config = dict(
    model='audio captioner',
    dataset='synthesized solo parts of chorales (CocoChorales)',
    train_examples=39062,
    gain_aug_db=6,
    time_shift_ms=100,
    n_mels=64,
    hop_length=320,
    input='log_mel',
    spec_augment=False,
    win_length=400,
    tokenizer='word',
    vocab_size=56,
    encoder_arch='vit',
    encoder_norm='layernorm',
    encoder_norm_position='pre',
    encoder_activation='gelu',
    encoder_head_dim=32,
    encoder_fused_qkv=True,
    encoder_bias='all',
    encoder_qk_norm=False,
    encoder_layer_scale_init=0.01,
    encoder_parallel_block=False,
    encoder_moe='expert_choice',
    encoder_drop_path=0.05,
    encoder_num_experts=4,
    encoder_moe_every=1,
    encoder_expert_mlp_ratio=0.5,
    encoder_experts_per_token=2,
    encoder_shared_expert=False,
    encoder_patch_size=[8, 8],
    encoder_conv_stem=False,
    encoder_layers=12,
    encoder_width=256,
    encoder_positions='relative_bias',
    encoder_register_tokens=2,
    fusion='cross_attention',
    label_smoothing=0.05,
    decoder_width=192,
    decoder_layers=8,
    decoder_norm='rmsnorm',
    decoder_norm_position='pre',
    decoder_activation='gelu',
    decoder_mlp_ratio=6,
    decoder_head_dim=16,
    decoder_fused_qkv=False,
    decoder_bias='none',
    decoder_qk_norm=True,
    decoder_parallel_block=False,
    decoder_inner_norm=True,
    decoder_positions='learned',
    decoder_cross_attention_every=1,
    decoder_tie_embeddings=True,
    residual_init='scaled_by_depth',
    optimizer='muon',
    muon_scale='spectral',
    learning_rate=0.015,
    momentum=0.85,
    nesterov=True,
    orthogonalizer='newton_schulz_5',
    adamw_lr_other_params=0.0023,
    max_grad_norm=5.0,
    cautious_weight_decay=True,
    max_steps=7600,
    batch_size=64,
    epochs=12.5,
    lr_schedule='wsd',
    decay_fraction=0.2,
    final_lr_fraction=0.05,
    warmup_steps=760,
    weight_decay=0.01,
    adamw_weight_decay_other_params=0.05,
)
Rows from block 9 of the audio encoder, named by matrix and row number. Rows with one number belong to one attention dimension. Each number is 128 + 24 x the weight over its row's rms, rounded and kept within 0 to 255. All counts start at 0. Numbers have three digits each. After the name is the row's rms in percent of the matrix's.
# v: attention query, key and value (stacked) (encoder.blocks.9.attn.qkv.weight, 768x256, the v third), inputs 52-103
# proj: attention output (encoder.blocks.9.attn.proj.weight, 256x256, transposed), outputs 52-103
v.79 102:115125147177137124118100112144124144156145118127138151122145158111137153161181114183105158139108172101130083117138134140095137108106106133140132102111147103
proj.79 106:137131109126117161128185120108120153118098145158120112092131091115128102134137096103131148104156107141156194130114167127117135103136175143131150156100116150
v.80 092:147112162142171141139170139147098083145132140183110121110144142158083145113130152103137100166138118093101100123146163162127127127118136141132145084131154135
proj.80 087:129147120102095138150109094130114132130125105134131128129094127072116115164171129119113114147102130150147116126080095110131151126125133117150161161062133138
v.81 097:143112150185079129140125141117116121136148109112139104079174111120153114133128167115097107113090092132134088130171145131103149134148148123131111123145120124
proj.81 098:151120087175124157122138109142120159131099110108157155082112172102122132152184137131112138083100124129112209161074121120142112125108140174127133164093124110
v.82 094:118146167153124128128167139073147167111115119110147121085125128128130105098080131150115177122138117155117097116115126133111137126125138145146102143084137166
proj.82 093:141149108125178108133084121174151128112124155131155111154145117102100197140097105135125077150084141121121136125110096152090091110126126155150118102172153079
v.83 090:133101179130143133088108134149106132086149142152189119118167154123077158155072138171141118109141107115176083116106118123134170083134117126136141096096141115
proj.83 093:127136085123082147119160122098125136150120151096115121125122148166147166123128127107115119096157123136132145121124127120148140129097105121145125141161116130
v.84 107:128106079094148144149137100128109176169128145140160104191120154109159143146152137136103162111131107109129102114074110081096096127151123136107121085147131070
proj.84 106:116129177154102122122136115135178112121105080179135110146159160154115136177120109131166112143098151096123144127185153127136127167129149173142159154127141132
v.85 104:111138094101185136111142138115131168128057123123100114179084134103143149130166099117130120121101148136161120104117136141137155145172138117125141112114146153
proj.85 099:126101137125105143137095079090136083104090173207129150140190103101145096132151124139122140136139115124131151123103153142123159106126123124130160159180118123
v.86 102:144090115118176085110120101129154107146165122141112127121139101114109157099131154155124156130138119174134120117148139126136126137136116134124107104079122146
proj.86 100:130093090133139111146086124143151117135083138139129121153149130098111145176095105118123117087092139138120143116080088075135136113156123123141157125158110136
v.87 100:132102106153131094134127138107128149118094163137133112150136118149139128118149108124162112140106160121112137120148101118130080147105118113128171102124124151
proj.87 099:137129140136108134124118101112159117110155102150114102129168150106132102149186115112140127125130126104120137150093164140157147132138146127124080144128141156
v.88 105:150134172146125103102154146166122133101173107112138116171158124083136110138106132116103130157109106121125129124160121145130101152121148112111151184155106122
proj.88 103:150093127150135118135116120118122124103126154199127142127073103113129151082144123109152089142118149110126162119106129176120130136128150135163074108093155162
v.89 096:122130136170124137149149145099144159139132128091122129144071146127115135131106124119128162098157098122153101159127144155118178148148118103131107137094118090
proj.89 101:112153145141147131109103155117110120132182177159098080101166139125150155153140119163125164143103165124105143124160117167112090129140143180123134151127128108
v.90 101:101087169169138118114116158131138144133117109118149115145134148147136130175153099126158131129082159142092099131151127128115130097137145123141101132178120167
proj.90 099:132145150144118115115137080119136074116121119104110119150113120112136108043073135096142158153155098145135121139106156164131138139130115144133184100104126133
v.91 112:125127145102127152134113066157144152140099113167132153115127093123101137114090135166167115141137116127156135120137118149122138145126102156138090137109135124
proj.91 102:137121104146130137130118144086125153125155133153136146129103162150174132080167104111154178103154111124121103118148132117119176159134087144144155107203128134
v.92 110:145064161099139148121129109157120122147082117115132188082112137141056189099136125109101142146117110134124156138147123143133193150103128111140072134116171093
proj.92 109:095107096154105140090104140144124133138164146138120129137170141134156031142065150112152143132128121120123133149143124126119120154120148132135144106138169138
v.93 110:082115031133155130184138100140152146175131179149159146153130119134108147134104120115216145140137130121126101127094130151120066113166104140111136148094119108
proj.93 115:136167180135108110146086114121151133097143068121148113122148115083110149175132145122122116131083136149098107098125159140103175123149142110152101133143119115
v.94 104:105143078136096099151159151159099156119139139133133166119160091100145130166075112108117156143077135135129132125168144111101167096141130153151111070095125143
proj.94 101:124134140142135154113096118145105129154148114098131130131151161190086147079207120170105130113149138139124144126136114076090100119145165128098155165140114142
v.95 112:118104129101157108152161123167129113127156164114132159126093156090118100135111124130151089135140131139084154144121130086154139140169107114078131137115160112
proj.95 108:112125137066103143139133158121142122111110125167130136141147128131106144140112160124138131159143095121141108118147084110106173142126098112104098122156129135
v.96 097:121147144114128111119117107124106139144147111085159130100153096144109171092142133122146104129128124138118122125096091105086140158118092122134164135133152158
proj.96 099:104125116123088130108121105113157142139105146154134093130117144123124116171105159129113167144134102171143149124124118132151123137150181096141161104121102089
v.97 105:113097165139164109141078082153097137101132194111137153162102173160084108116116124157131113115082147148132120095100101181142169076112132104136180149163132181
proj.97 098:128094160143160161136148094101129110152094088144111142149159128080114130078125150127135187145146151127077147097167145097158116136118124133094090111093108112
v.98 102:109102134120140149121151156123117134147175159153131142152105171125136161181148155113106141126132148153127099135115110149138148132063114135149128142146127135
proj.98 110:123151124087108124101134112104115099118106108110116156120118129175129142035135097111124116127124116122137128156118144042148142123128077105142151095084125141
v.99 099:154115141167158137098127087130124134146149113094150113136133120126116074140134140154110119156086122115099166132132206131135104126110127143179107179107160141
proj.99 098:131117165111093132101119147148161118087100104092151149079122146149162218149149168144107138146114155082145089125105106114093144138106100130117118106124127121
v.100 109:094087127102086140109105153153128157095156133121136144087122145124137160151147143113123184123112143168125098131092176129134154159083145093162087104107153113
proj.100 110:139141114130146090152175112143136119138124129111160119124052116114107061101119133124113087160120142147137183143146148113145176117125171147133094151124122115
v.101 108:132099127111128158124145144132110125119150158145139160132136148104105122146134125165117109103134161101109122116114099109162157102081132089148177152130127129
proj.101 112:122143176136179123129122073081127147110152131115091132128140105160131153122115145112125120133135130129141175135162118120113105126112136164115092094077121106
v.102 110:110111110140179107099135041105126118164144141152111142131089159118171135133132139130128083134146144164151158119140144122120130108143103097100166160119119173
proj.102 123:135111185147149123139147178148110119105119149118149142118155114128143155135166149128112089127113110115122077126112103092137087104123148124120078132093121116
v.103 107:155149120111122160118128083113149142132098065133124135161089091099110118147161154091128138163131146098144149158108107098098164086131143117113161123127129112
proj.103 100:070160180139156127093106196152137134164153197115106163124148142147123126104105139135131154145124119117139133097142142152113083142175104132131112112146111114
v.104 096:095118123117131129153129157119132168124192153148153098097116080126075136134111128103104101106138157114080094115127115137158112137163116150111106146120137147
proj.104 096:103089117136115106140118095136118105164107129107121111136088134106145108144105156120136079132118115158163161119124196176106149162115151095140164101127149119
v.105 104:102120117123159092130139105117122102164139170126129073136136138146166131114135104121121086154135115129109160131158067118121090115191132117144166152106140123
proj.105 110:121132120095093148126114184139138081093130088147122091145168106157128146160140121123122133125130099109156104158083140134143124180113158144122078108175104139
v.106 090:105157130138117153100103141143171144173143117122140148141164152119132153119147155136167073121098097133117159127154124101154135116124111135088111104167112139
proj.106 086:141112116147125108108142162130125124084122131129135142167094141057106134156127100120149141110111114147143154125132118146154114156156150139123147164121107156
v.107 102:094111089113145136139115139153094128099128159106141106125141134100151117105108142105139149161127131129105186165135104123170144112156181151148128150111126130
proj.107 100:151083129155117101125130169126111110115129078141138126138146122154096159153126116132115134124138141111123081132136142141135153155124180136088089109182109130
v.108 102:136061184117136147142141104151115125103094113112130161095122125087126128151122155093150141134146151166154105157137136125125135147147129127151143107134111138
proj.108 102:121160084150108109131086114127118138176149145184128142116136131124116104076185142160137113125147138104138118147124151120146127108115144182152109156096133115
v.109 107:135128135129168127108132115072118132148180123109116087091129130150123174132080116160155104117138111126125160148141146112131115148131133141104192167109138133
proj.109 108:091105125121134134125149130130152108131119139135146159110179130162154091119154141111157110123120119126149092150174138108115141101114163135118077119077125151
v.110 108:124116092137173140098173107098132138085069171129127140092135110106139104113206109160170121099127100101128152134115109145119118128124155143118131126084120147
proj.110 107:122100157166084112148132123150151148079119142140104132110104123123133147187107079138122152184138107101139112142103117138112122187126101118161096167114133146
v.111 104:123127109153120126122122101132137121126113118150129119121149126100151123128150108127103128153137132140128124095134127142121152091149111108092184093134105114
proj.111 112:133143125111172157119145179113136156124172112162136128133140134131155121142155121124102127113094122140138125135097144172116097124126117170101093110148157118
v.112 101:114142137154123172176122123133100128073154076149123141139131084106121112142149129121071171098096135129127156110079100118126148172138130121145149143143124153
proj.112 102:113095107178120153161166100099078111131120167147121128081109140133106117150138145114108096116157146105126161138128137153157131111116161113110104124103145116
v.113 107:142139091148150123184093105155102121144102158085134136122151099183105088041142119127117130141118159134103138154088131155170124136097144177117170146062110129
proj.113 098:130079180125147154154095153122132128119136070126130137130101126104142153165089121112086149120156136142132149096148149181093124151141159101122126130190132111
v.114 113:136110183125119123152100132156119125130099118098140079111175106105119152074134167130103093148131146075145127152080097148128104132152129103164128106107113146
proj.114 110:144121104103095106123123182138143122125170156110120164156130143088150148181108113136137175173117102123134165110141153160131102118126129158108162149202087122
v.115 111:115114130117174115147116072129103133087104085126145132130155140109111105134102174137149115156104162135128159146168125135128160146173093081142147123074117117
proj.115 113:122157117121159118144136165126166126128195114184119099099107150142118135125133107129120158132140121125132135121121142117159121105131162149128029169141160153
v.116 101:135141123164118119096143117133116163165127145133143128119118134137160150094203155101159080098108133103124106141136144134118114142141121165109134088132079149
proj.116 095:145133128121101145103120160143103137085120157125140105131163131121077136181097157102150162144149119163111114155085154118081101127089128102118155135170116144
v.117 105:110154115151139123130153193126135108138123159117116154100136152125106126115125122117101155127134117168130135158132127142134117162118138115072080109105125093
proj.117 104:133132095138179138142149158120119127135133076161135149162089166143134071109094159138130124101142116141148105107120118088154152166133129105109142167163143144
v.118 111:121168130126100146143126127124104126156127160160148143130155154135100143102140129134110168163147142100105146126114153147092111111157105142136157119159129156
proj.118 109:141148146104139143129105094128127122098188046076141108117124109128153095144068123129142132150119121123124127138105113166124127119164124125119103193178153112
v.119 109:140136122138110147138095119188196132070137119132130137108161108136155132159090112142116132137148141100127083142152144166106141106134141156107164150096171131
proj.119 109:131122146145112143141092107117125112142135138152111102132079137110142156112123122102135097135151133125119171112125138120138146148138098106129148099167134133
v.120 106:144156120141147126107117089118108128134145080139144156165109129136119103144129128142150107088139142098133121126116118111138113195104115134145176116151106179
proj.120 107:147144136130131119104127093093117189145061161133104112153204092146095100112163149135152103111121104152108161112134129133111134100168132118147094140142104147
v.121 104:121050121118153137137181179118105128105112143147144130117099114108112115171124139140131152094168122139134164134133112106153123179137144157112164110111083152
proj.121 098:141126137127096080115099108135100139140123135155150142140109116126151159105153104121172128143173149144132108129066141110133118087134145131149130085105079120
v.122 101:079072155141125144174117148137116159098095113156137122111175128100122146072131140124104136112091121134067145101123119130157150122123175086159114140125133121
proj.122 105:123109113142117124196130158117130091136103129117121152076148142152147116156140110123125126127149146130130119117138127138157120159098177168147091132200111134
v.123 105:145080112130111100136104142127125133154149147096161172175109086187146171105108105124126149148127129173109107183116166107093127139117102193106090183145125156
proj.123 093:134114163126137135120124122095148105100116121144167155134118131176098150112135157112132105118139127143128062120144121142122142077137128136128178113094164148
v.124 105:142115162119146120137138129144109113089154081156102111142127111150170102161137135150122163122146107141144128103111082162117112111096120087145132129156145089
proj.124 102:096142064086160154134109106146132136136111153119169123170136131120103117109136113158103109175140095118108165119173113134088133135148097155139078080041150140
v.125 092:142166128124074117117127138105112118130090143133135127092131157131117094143144065162143118084145119133123135122140135164145117104076140136109111120102155140
proj.125 101:130159116098139100105118093180163132112123059116112116159163146133142116120097140137125177135119083129127139142128150135120138119154120185114116128199125145
v.126 113:149081124105103109134143131139114118138148135140120120109121109117133117167156115120131211108171129129153176132126146129128140140131124149121086146129130118
proj.126 107:134107118115092105138138089134147119097141133101182099140105119124135128126131131128120098138160164117138055141131125139121124076114130110151136155081126132
v.127 095:112098106151158160117158147160133112137118112109100123104116159114110118170131127091131164121085088114131117137184114105142150112179139131124172131104135115
proj.127 110:128095152123116145113159121135143171139089093112129137149115121135146157119111114102142107082158155143111099131095130142130135176130144112121142073113125122
v.128 109:096132078126136127152087099146155121093102161084128159120137125118092084154138121107165123151148164147132159151158076101131109125170087131143130139125151142
proj.128 104:155128150131186109123148160132124123125154107078158131144087123177135125132099088154121094127090074136139115144070115169127133179122138153150118123140153148
v.129 094:135134107125158133122086170142122149158144106098136136098093079168146118165134113098082106101136148115115174147093119138119108080133068076071142117142122188
proj.129 092:133115132139105126138135126116088131133115114121094132140107130112139164110108161123107138117082143086133098097129122176141143133136145180138154113161128125
v.130 098:132101127094147114111183105108116108120099109169117120102153112130140133138134123147119148107117105125137066085090121117103155097163102127122106169122125120
proj.130 097:108150151127085153094171141138143109151140139111128166088158143156129169148120145129146105112147126130125090118138117100128110103112118129110097139111119120
v.131 106:135178132141094146098122132154149134106111179090110148154071093146156133126136107136146139134157133108122111141157152133153102132133122123127121128146138168
proj.131 097:133135109145157120136141107138132165126148077083129139141143099108101154137085084158129133141152146113122154116145146156123118076148114128147165124145159100
v.132 096:117148143135085117121190130139124178119115130132127143148137133146098107082142130098123118157120103073172128098144140118125107146155134121143107126154141160
proj.132 089:116121120166145117143116157117157126151179096107145131160057106106168133133132121132140148112131151141125110111118132167136111106079139128127164111117137127
v.133 097:137153117096049113083149141133144159174099140160161147164102155176152167108087121091096109108139144090159122112103108160131104135088113086102137120140123173
proj.133 107:144109098109172156100126179128138134115154132076123134114148108111143140150138152105131157164129134094120124136170141108122167109122163119147124095154138158
v.134 095:110101164144125139181162132120133126138110081124117136126159060100112122101195140114120148108102105105140151081106099101091127140136154120138146094159142151
proj.134 088:141151140141094137120084153122158153144120148136104155153113149151107095108110131103129151134124163123124128117093109133134162104189135124114118165105130136
v.135 096:113120125140152152094120121140117135079091090087157089141121126144107104119112125117090147146140154106096159104165136112128154142146129164139117111147131123
proj.135 095:139077117128104146143148144148077116092150106094123118138124141084106162149102133139124088132104103138137161130085111111090155136143123162141157119155148128
v.136 087:118139137132144103110103136152133134118124124129113139098111091145153177104092095105135138116137150150126124116171140109156093148107104140130065145156161131
proj.136 088:118113154112149126083152123166106156148153106132154107132135124114115111106094120141125072112177182104112105102125140066141075076135141180134146147097125127
v.137 104:104126106126153156134172123114099091117104161144124130158097162082074170144122144149115172152163114119105133135123112117117128133123134175123182148122133149
proj.137 109:147117140101127137139135116126129111134119106084124104111182139127138131124105110109126085124109132140106083104157137103076092121081111095182079073164145135
v.138 106:078109120126098149162129106165161124096115113144123093157147143138113184111155141123149132089125125146157151130099084131080114130113150155165127081141134133
proj.138 105:104133136121133115111128149108152121151123130090160133139092118123115097111129084111159162157175140135132121114129148091120146159173134107133091127150108110
v.139 107:130110145148136161130183068142131114099133164137126133103077131158109127143120119151179158161123099123144076155127133152104119137130132107121071148110114152
proj.139 106:129147118137105109151131184126111095156137107104164126087138133077114161139155102105144092130159156143156130130138124110132145119069142134119116119115132135
v.140 101:082098117112190123124129132123051122142109070152148111141135147146157139126152110113075129133122120154103130146160140090146079135173123143123103115107134114
proj.140 104:141093124098036142138111099138081146127149127105127126132164133137081119154114114145136166123165136132141149129103185206102094101140141129154151128140141121
v.141 107:151130165130117160136174153140150151085123095080134135135110141133110088083140117108111108127127135130136157135141124163135149169112132090115156102167109113
proj.141 110:143093091143178145109137193144092148124144140161102095115164122155127143116101132121124106144120122140129146138092104070070101143137114149124116149107143151
v.142 101:132123153090114118148152121135124107142164153102153123126115128143112163162173144137130112090135162097166066139112135107157144149138119125126141149116110149
proj.142 102:138105119104141138131079133100113150118140104133175102130147132117143124154101155114082114126156170129134118129138147144154161134132116146148139126133127173
v.143 083:126139126135169125144111133149101134138103137163141116157162135114142071116148132105130146132112124122107111105148121165108155081103108122081163163105087114
proj.143 085:094156119104120098148156039120140127117127097094128137143110084138136143140154071130122151133112148112114084122113146145099106139104139083098112088143120131
v.144 094:138127149115110114092097124171167115128158152135124116114119106155167157115160146102121151141137159122105162095099133147151155109145112140138123109139124154
proj.144 092:178103083125166099097163075091121118139102121193150140151133142115119125152039150128104099129142129132095156118165150157095085109131120115126126151102089115
v.145 097:089140118115172152137082096158130123118167126075149095098150161074152103155127133130103117093124162098107173129158136117139141129135125128102179095154105158
proj.145 091:129136145148112116086147127093126109135156130147116149111139123174138130156116107121112071143104122114115111128118135154100154126072147104145084127112115140
v.146 089:105124139129126129095203149126122128126069125156118090126154172152106175083126143114105109112120131136186135157108074110125137155131134113148134099104139150
proj.146 091:127106108116124135084140148115139113129162123107124147105142147130134099105121120101111166152156091109131129158185121146118085130118134112164091097126127127
v.147 086:099185170129121149133118146130150119129111110132119148180113129166144115114124143082105148084127122172135080121142130165110105117096105133167126142140131104
proj.147 085:093130163155124127118131117131136169108120094089139142111143101085093170183147118109067190080127125136151177139124155087095129104148093121151117143135151148
v.148 080:145099100100143117077147152099079120102114145141130141119130125124078112110122132112100104137155152158157136172127090109111129138144137055154095159128153128
proj.148 084:127123108077120189101110122111102123141132134115139168126177100153122167142093133131102149132119161091127104168154122167063108108134140197114123075146109144
v.149 094:145105123119164118140169178096098151134099130109124130143127172140113116100110146141153113140115136060109201145135151110165109139160134182131076132169130086
proj.149 093:131074119151069153176098149114131121131137162149113145131150135137122149128117118104133142143154149138125086119153133100163101171138140128103178140132147111
v.150 102:106142104085154138114159129151147082101115072142127123096127157136152134093100135120103113116114092106134131122088137157101137080134140125141100098122118123
proj.150 102:137139120174133095115116107112123138156140182126153140144139131162113129116122114109113136105141097114121145122181124118134062170108119123113119188137145130
v.151 085:122111166135127106140091142097157126133109150098137121150099118115168154149121115134101128127096150109110121134121122095141115133105135118160200112115129123
proj.151 100:147144118091128131143114115133126113151118088100131107127164094132121117123129120149125075136141161143118157138104113110152151116157173174145117166159129168
v.152 097:130117081145076117125158109148125166160108096113144162146159121160103150122090144134133121078145112156160111089145101114091100157119143105098122157163112122
proj.152 095:121132160172137130101141189189127150099172155134121129126100136121166122156175156122112155144148099091131134110128142114158146114128105083134137096114136139
v.153 094:107136116142116130178118070160125124119152190101120141121077114119106090104149143129160149093125165192100118138121156086110086126176124139145123100106119144
proj.153 099:142117152111155114141078159122130135116162099153139109121148164109079140165141137123105135111094068106169114121120109116138163151141174170112101136108144121
v.154 109:157116117104101138138110117153101129171131144117139125150145125115118092132168157129131138147144117170152114158126152090140155140113116125131150130148139128
proj.154 104:123129137102121109126116102154113174104104103122101139149100127124141106114121103157146170117103123129108097122094126132139099115143131105167126143097140137
v.155 077:172123104129134109146152119130118117121135092124163138130125156171116115098120160117148133120124147113134149158144138116170129139074168188129139148159126148
proj.155 086:137113115102129174096123130126112099114158147161124133123122122127097139179118073156104117137164114122073105109140133154195105132132106114118148124084093120
v.156 102:159162142151132101109094178115131131155178133144101107117119121100120140167125140162137145158098125156116139134124103124117151146084128124108130128144146114
proj.156 101:175125087139166156106125101129098112082060130146111124131152113100147092108105116122153124135160156156130149152133147081138079067113124137109101072112138139
v.157 111:093150138135167127152132104104142123105119036175116113153163119158133160095120110121152093156155073125111072126133101189098116105132129201142131102125123095
proj.157 109:108118125123111130157132118100146111124113163108134114113148154108139084122195139142139141179159113154113134125153128107098144148133082124165139147143135148
v.158 097:135116096143118144160123102132133129159102121116114131147158141118137147210142132124129124098133099184159113105090153138115178097110118129161108122097095134
proj.158 100:139148154092123107122171106162150095123092146148121146126125138136122135102153113124142189100132185129138104154136154140129134103110107106105079181119118071
v.159 119:127105125148171130124109083158168088140115104133116123099137102131108126146133096176143136114128141141101066128123136126108111084084142087132150180117137119
proj.159 111:156117199116089078152067124078152146110119132112152070144123131073138141150136115131099128144152120115133145125088136093119184112170134114121071096124120135
v.160 085:158122124153149111172135105072133111098118143154124121128120143111152142132076140154170103177149128142112155150112123131120107141155140097175163136166136067
proj.160 082:088140097131157149119117186137134130217144168147119155146145140140107124123130127118149106097131123139126165124153128138131167113124152125138127092108116119
v.161 071:154120113138139122130163160124106132109121112140119106124157114103090120200083103163127130137108124110150137125096099102135100118162109115127115142154091085
proj.161 068:104117127132159089097143112125112156153095183104093131108125147161144175121169082148137102151089137089144123125130167135122159178110172142120119124127137121
v.162 093:184135143133080104123127145134125125172192166177124143133140116151120135124156141130097150102136136128119133143106125132102103116141115066096126134078127126
proj.162 088:091130139110097085125141135122136119108050139098120150077121104130093092114137122119152104125120119165137139162157104117123148131122120176144122101164137165
v.163 080:108102151117116103077123153121081146120146175080100172109119137132153186123135115102142135082126147105087066130160122114120117107117136164142126118140150174
proj.163 074:159129109100134146139164059145130118149141120162161099164105140139149154111103122108087177120113138123127131113126114169149096155151116135136096170168143097
v.164 076:144141130106129138149139090167136109112061108153133137111099161127155131087137142126162130119112089110116150140122139160120101154129090145188129083157173125
proj.164 076:162088149120074137118139146070139153159161122134150114144159144123132152100142123083150145135185097158147100127086107113086124089123083126129142112090151147
v.165 078:098121115120097158126153146122158104140138130147128114114122125138149138155082129139122128099142093120167128092098127091138144090140134126123162109105130114
proj.165 079:134107151140112151119134098092155130127130143090147145127094153125127147142164114126128129180125157133101115129131116115122090138128144091132120163134182100
v.166 092:146147131099054132116127128152143153085088148128118101147117126121110109105121144124149095107113147105134107115153126099091113153113096113122102129171108109
proj.166 085:129128098192133128112133155110089109125170130152136113122145134144142147127146132121155131150154094123137112130070143152140111113143129157140118141127139158
v.167 080:175109066123119127139105158102121141118126102111152143142121154171147161128097113113108111116130139088118099127133118138063114134102094101082130168149117104
proj.167 078:111124157152091099122100075129112092144120156084146163158155151116124131139194130105113161140123115112135151148062151114112147140162112126162151087125107141
v.168 071:136097148157161144125114140110118122177158044123105134142120119142110132146152116141153118124105158132135109097161139107163054126132120153127121171139129115
proj.168 072:132128137116107131102104109100110106134104173089121155175137142125159108132134154159147118129103150112139150114125139113137150150147137153103125115138148133
v.169 083:099119183136160105118081169126134144116127103113130118114141115130156155116157128122072137129100192102125123139120183114133136116129138118134155122104107164
proj.169 081:109127063097121114091136091154103141153142129166106134114126133122130081143081133147153161105130135120103135154165108127129138136125115112116076189117115129
v.170 081:107132114139099114127135117155130141132111149140104119127131135057110136124152082114152071173119168115156166141094097114124165129136099131180085104144137100
proj.170 082:142101111175162145120152174129142158094150155162123130099085146137143135097121088108177150156154123139149092128157131149139094123115138114123143164122146117
v.171 080:145103139123101124144138113146149113114124125131109105112111130169140111132086127129122131084091112130127125178089137093120102123140126086111150142111127128
proj.171 073:103158168112098098136132155090124104087145124108115150093159137105140126137155128129137092150155099143130179126124131125118178100148147154093102141091114182
v.172 086:144105148096101132146104095129171119149108075134124138104147137117137139105134111099145132095108087131131105136141153104115160145114118145098127119124121177
proj.172 086:129113131073121118150164107118116123124141096116119117143115151151143101163079132108118164138142132126125105102110125119126124125165118101124136127081109125
v.173 092:126146116119142100111124163128132176116095119129144097123139157118155161156146126133113140153112143128095131123088129135075217094118162133133121106062163155
proj.173 087:156147129112145131114112069143135154114157121138174122081111147112133191125104105129128155131118144114140082161137121150145078116118094134118099136160133134
v.174 083:138123127082109114136153143140151119144149110125116103102152157154148150129132136142118132134080080107111139150129118115108165133133143122112141107118152160
proj.174 078:118181158089124102152088116099175110081144126136166139122093163097104121121137132111114114148151121088136142120128124134118112060186112158113121142120125151
v.175 078:094122176119145144116140094098127147124186184133104168141108115138124128133119149148131085117131089150085132116156124091145105090128141152095170129179152115
proj.175 079:109159143130153114135127168131131115074118101149134106137123103149147124132090131138159150113126141148115176097137156130161168117157110098117117085116131123
v.176 086:143160152103139108119107121096125092176129143152134133166104119153139138129103111131122144132108110127144118124111198138123136100077132133123117141105113120
proj.176 082:134113140138073141129116116117139095107115098127095152157187110143133099116122103134122114179147136135089100142128102156112172119171119132105135118101146119
v.177 095:130136121099140113140155144088112119099123094133133130129161114191128171174091127155116160115147088090153118106118088143094104124137119130118121092122140127
proj.177 095:115101181118096088132099111113131119177082130080128147136142143112122163087176073140103123150136108114144129137075169092108138151106125149119139133136123110
v.178 082:134095091144129122115106132102098131146213138173130124143166086096107136200136139143147126108179157162162152106121127132141150103132132139126103127053120150
proj.178 075:134112120131154130079116132155114150120051140132137131121089151121126145152087133144161092162068147099143114123156104123148117156092128132114140113167160112
v.179 084:149128126149120111132151117143087105118101137113126158133141109131131121100168163127122144141153165132144122139104101171139109201136112118131134135140109120
proj.179 082:139108075144153124126140153169141115127144181149118090116112121096109129135161160134129070117148119119140139108183159160134140164094158155155143119141140118
v.180 089:157074082141171154133130158101113121154102120140142124125138107132142157188062129102124119156172140112128098092106077081131132121137134110105119129128107109
proj.180 092:121120141133097160114140113145125076110157177107129154108132161141114151115136092136146119147108130116139149154108142128154104165132123153088118152132167135
v.181 105:169116066111134135125107118126136130161118020118143120125142120103103135176118120138094129125137139127174151130124131111085129159095121125081106152147120113
proj.181 097:099099172150125076099156111121106095078102148098097153103105143151113147117129115124116118151105137133122108112084166129131152142140124153122137070100111105
v.182 076:149122102111136138146134107109114140152062127151126127135130147116153104138112111132132116110083126116128167125118151113097134105120117158162135114131136101
proj.182 076:136149136141109142129105124138124119132180126135146127115148106146139154129114111112148135105104135088110072090119131153139135163185125128139103113107085110
v.183 082:139144086118105126142176127084164135126153168110120126123089126150142094142116130144124118122142144109115156143088105148145105148144155130146119155112139085
proj.183 082:142157130133155123111125142158151144179116171153162105126129157113113178114148153129126102139136126096092119124104152123124079124142090111156138121164103125
v.184 102:106149134146133116119149140102083131134225183160112164153112134093106144096127145132127104147145144158128111149104155137119103095132136125106139148097118117
proj.184 100:149145082142173146116112122146188126150080176155136136125078127155111117142146115148125131109123114134107178135192156160139138151097130157138118105192131119
v.185 081:148175141152130131118097130166118146171158135138126143151129103104122122117117108171132062110082122109127150124122165141098094141080104117148109146146112119
proj.185 075:128118104142129093123150177128153110105077156159130119108096109193128110110131109158140151111115145113116112119115151139127120134148090138166119076129122088
v.186 080:115126076131131121145151115083119116154137136132148158134128148123104111146080092155149138161178155138117178109100118120152171115108181133135094121120144113
proj.186 077:103146122137149161137157151155127134158081146134119123138108163146146169127114153133138117101121145140102064155169113119140073104105097114136175119118111134
v.187 077:138100130097093141125128158126136130097134152178108137114115170066119170120098152140119115113125124108137106099169159109100099114125164157124114136129143103
proj.187 073:091143102156151130099152111140079147150151115145143129148161126203130128113145102152152137116134109145093135153081149113132141094131117116122109109150133163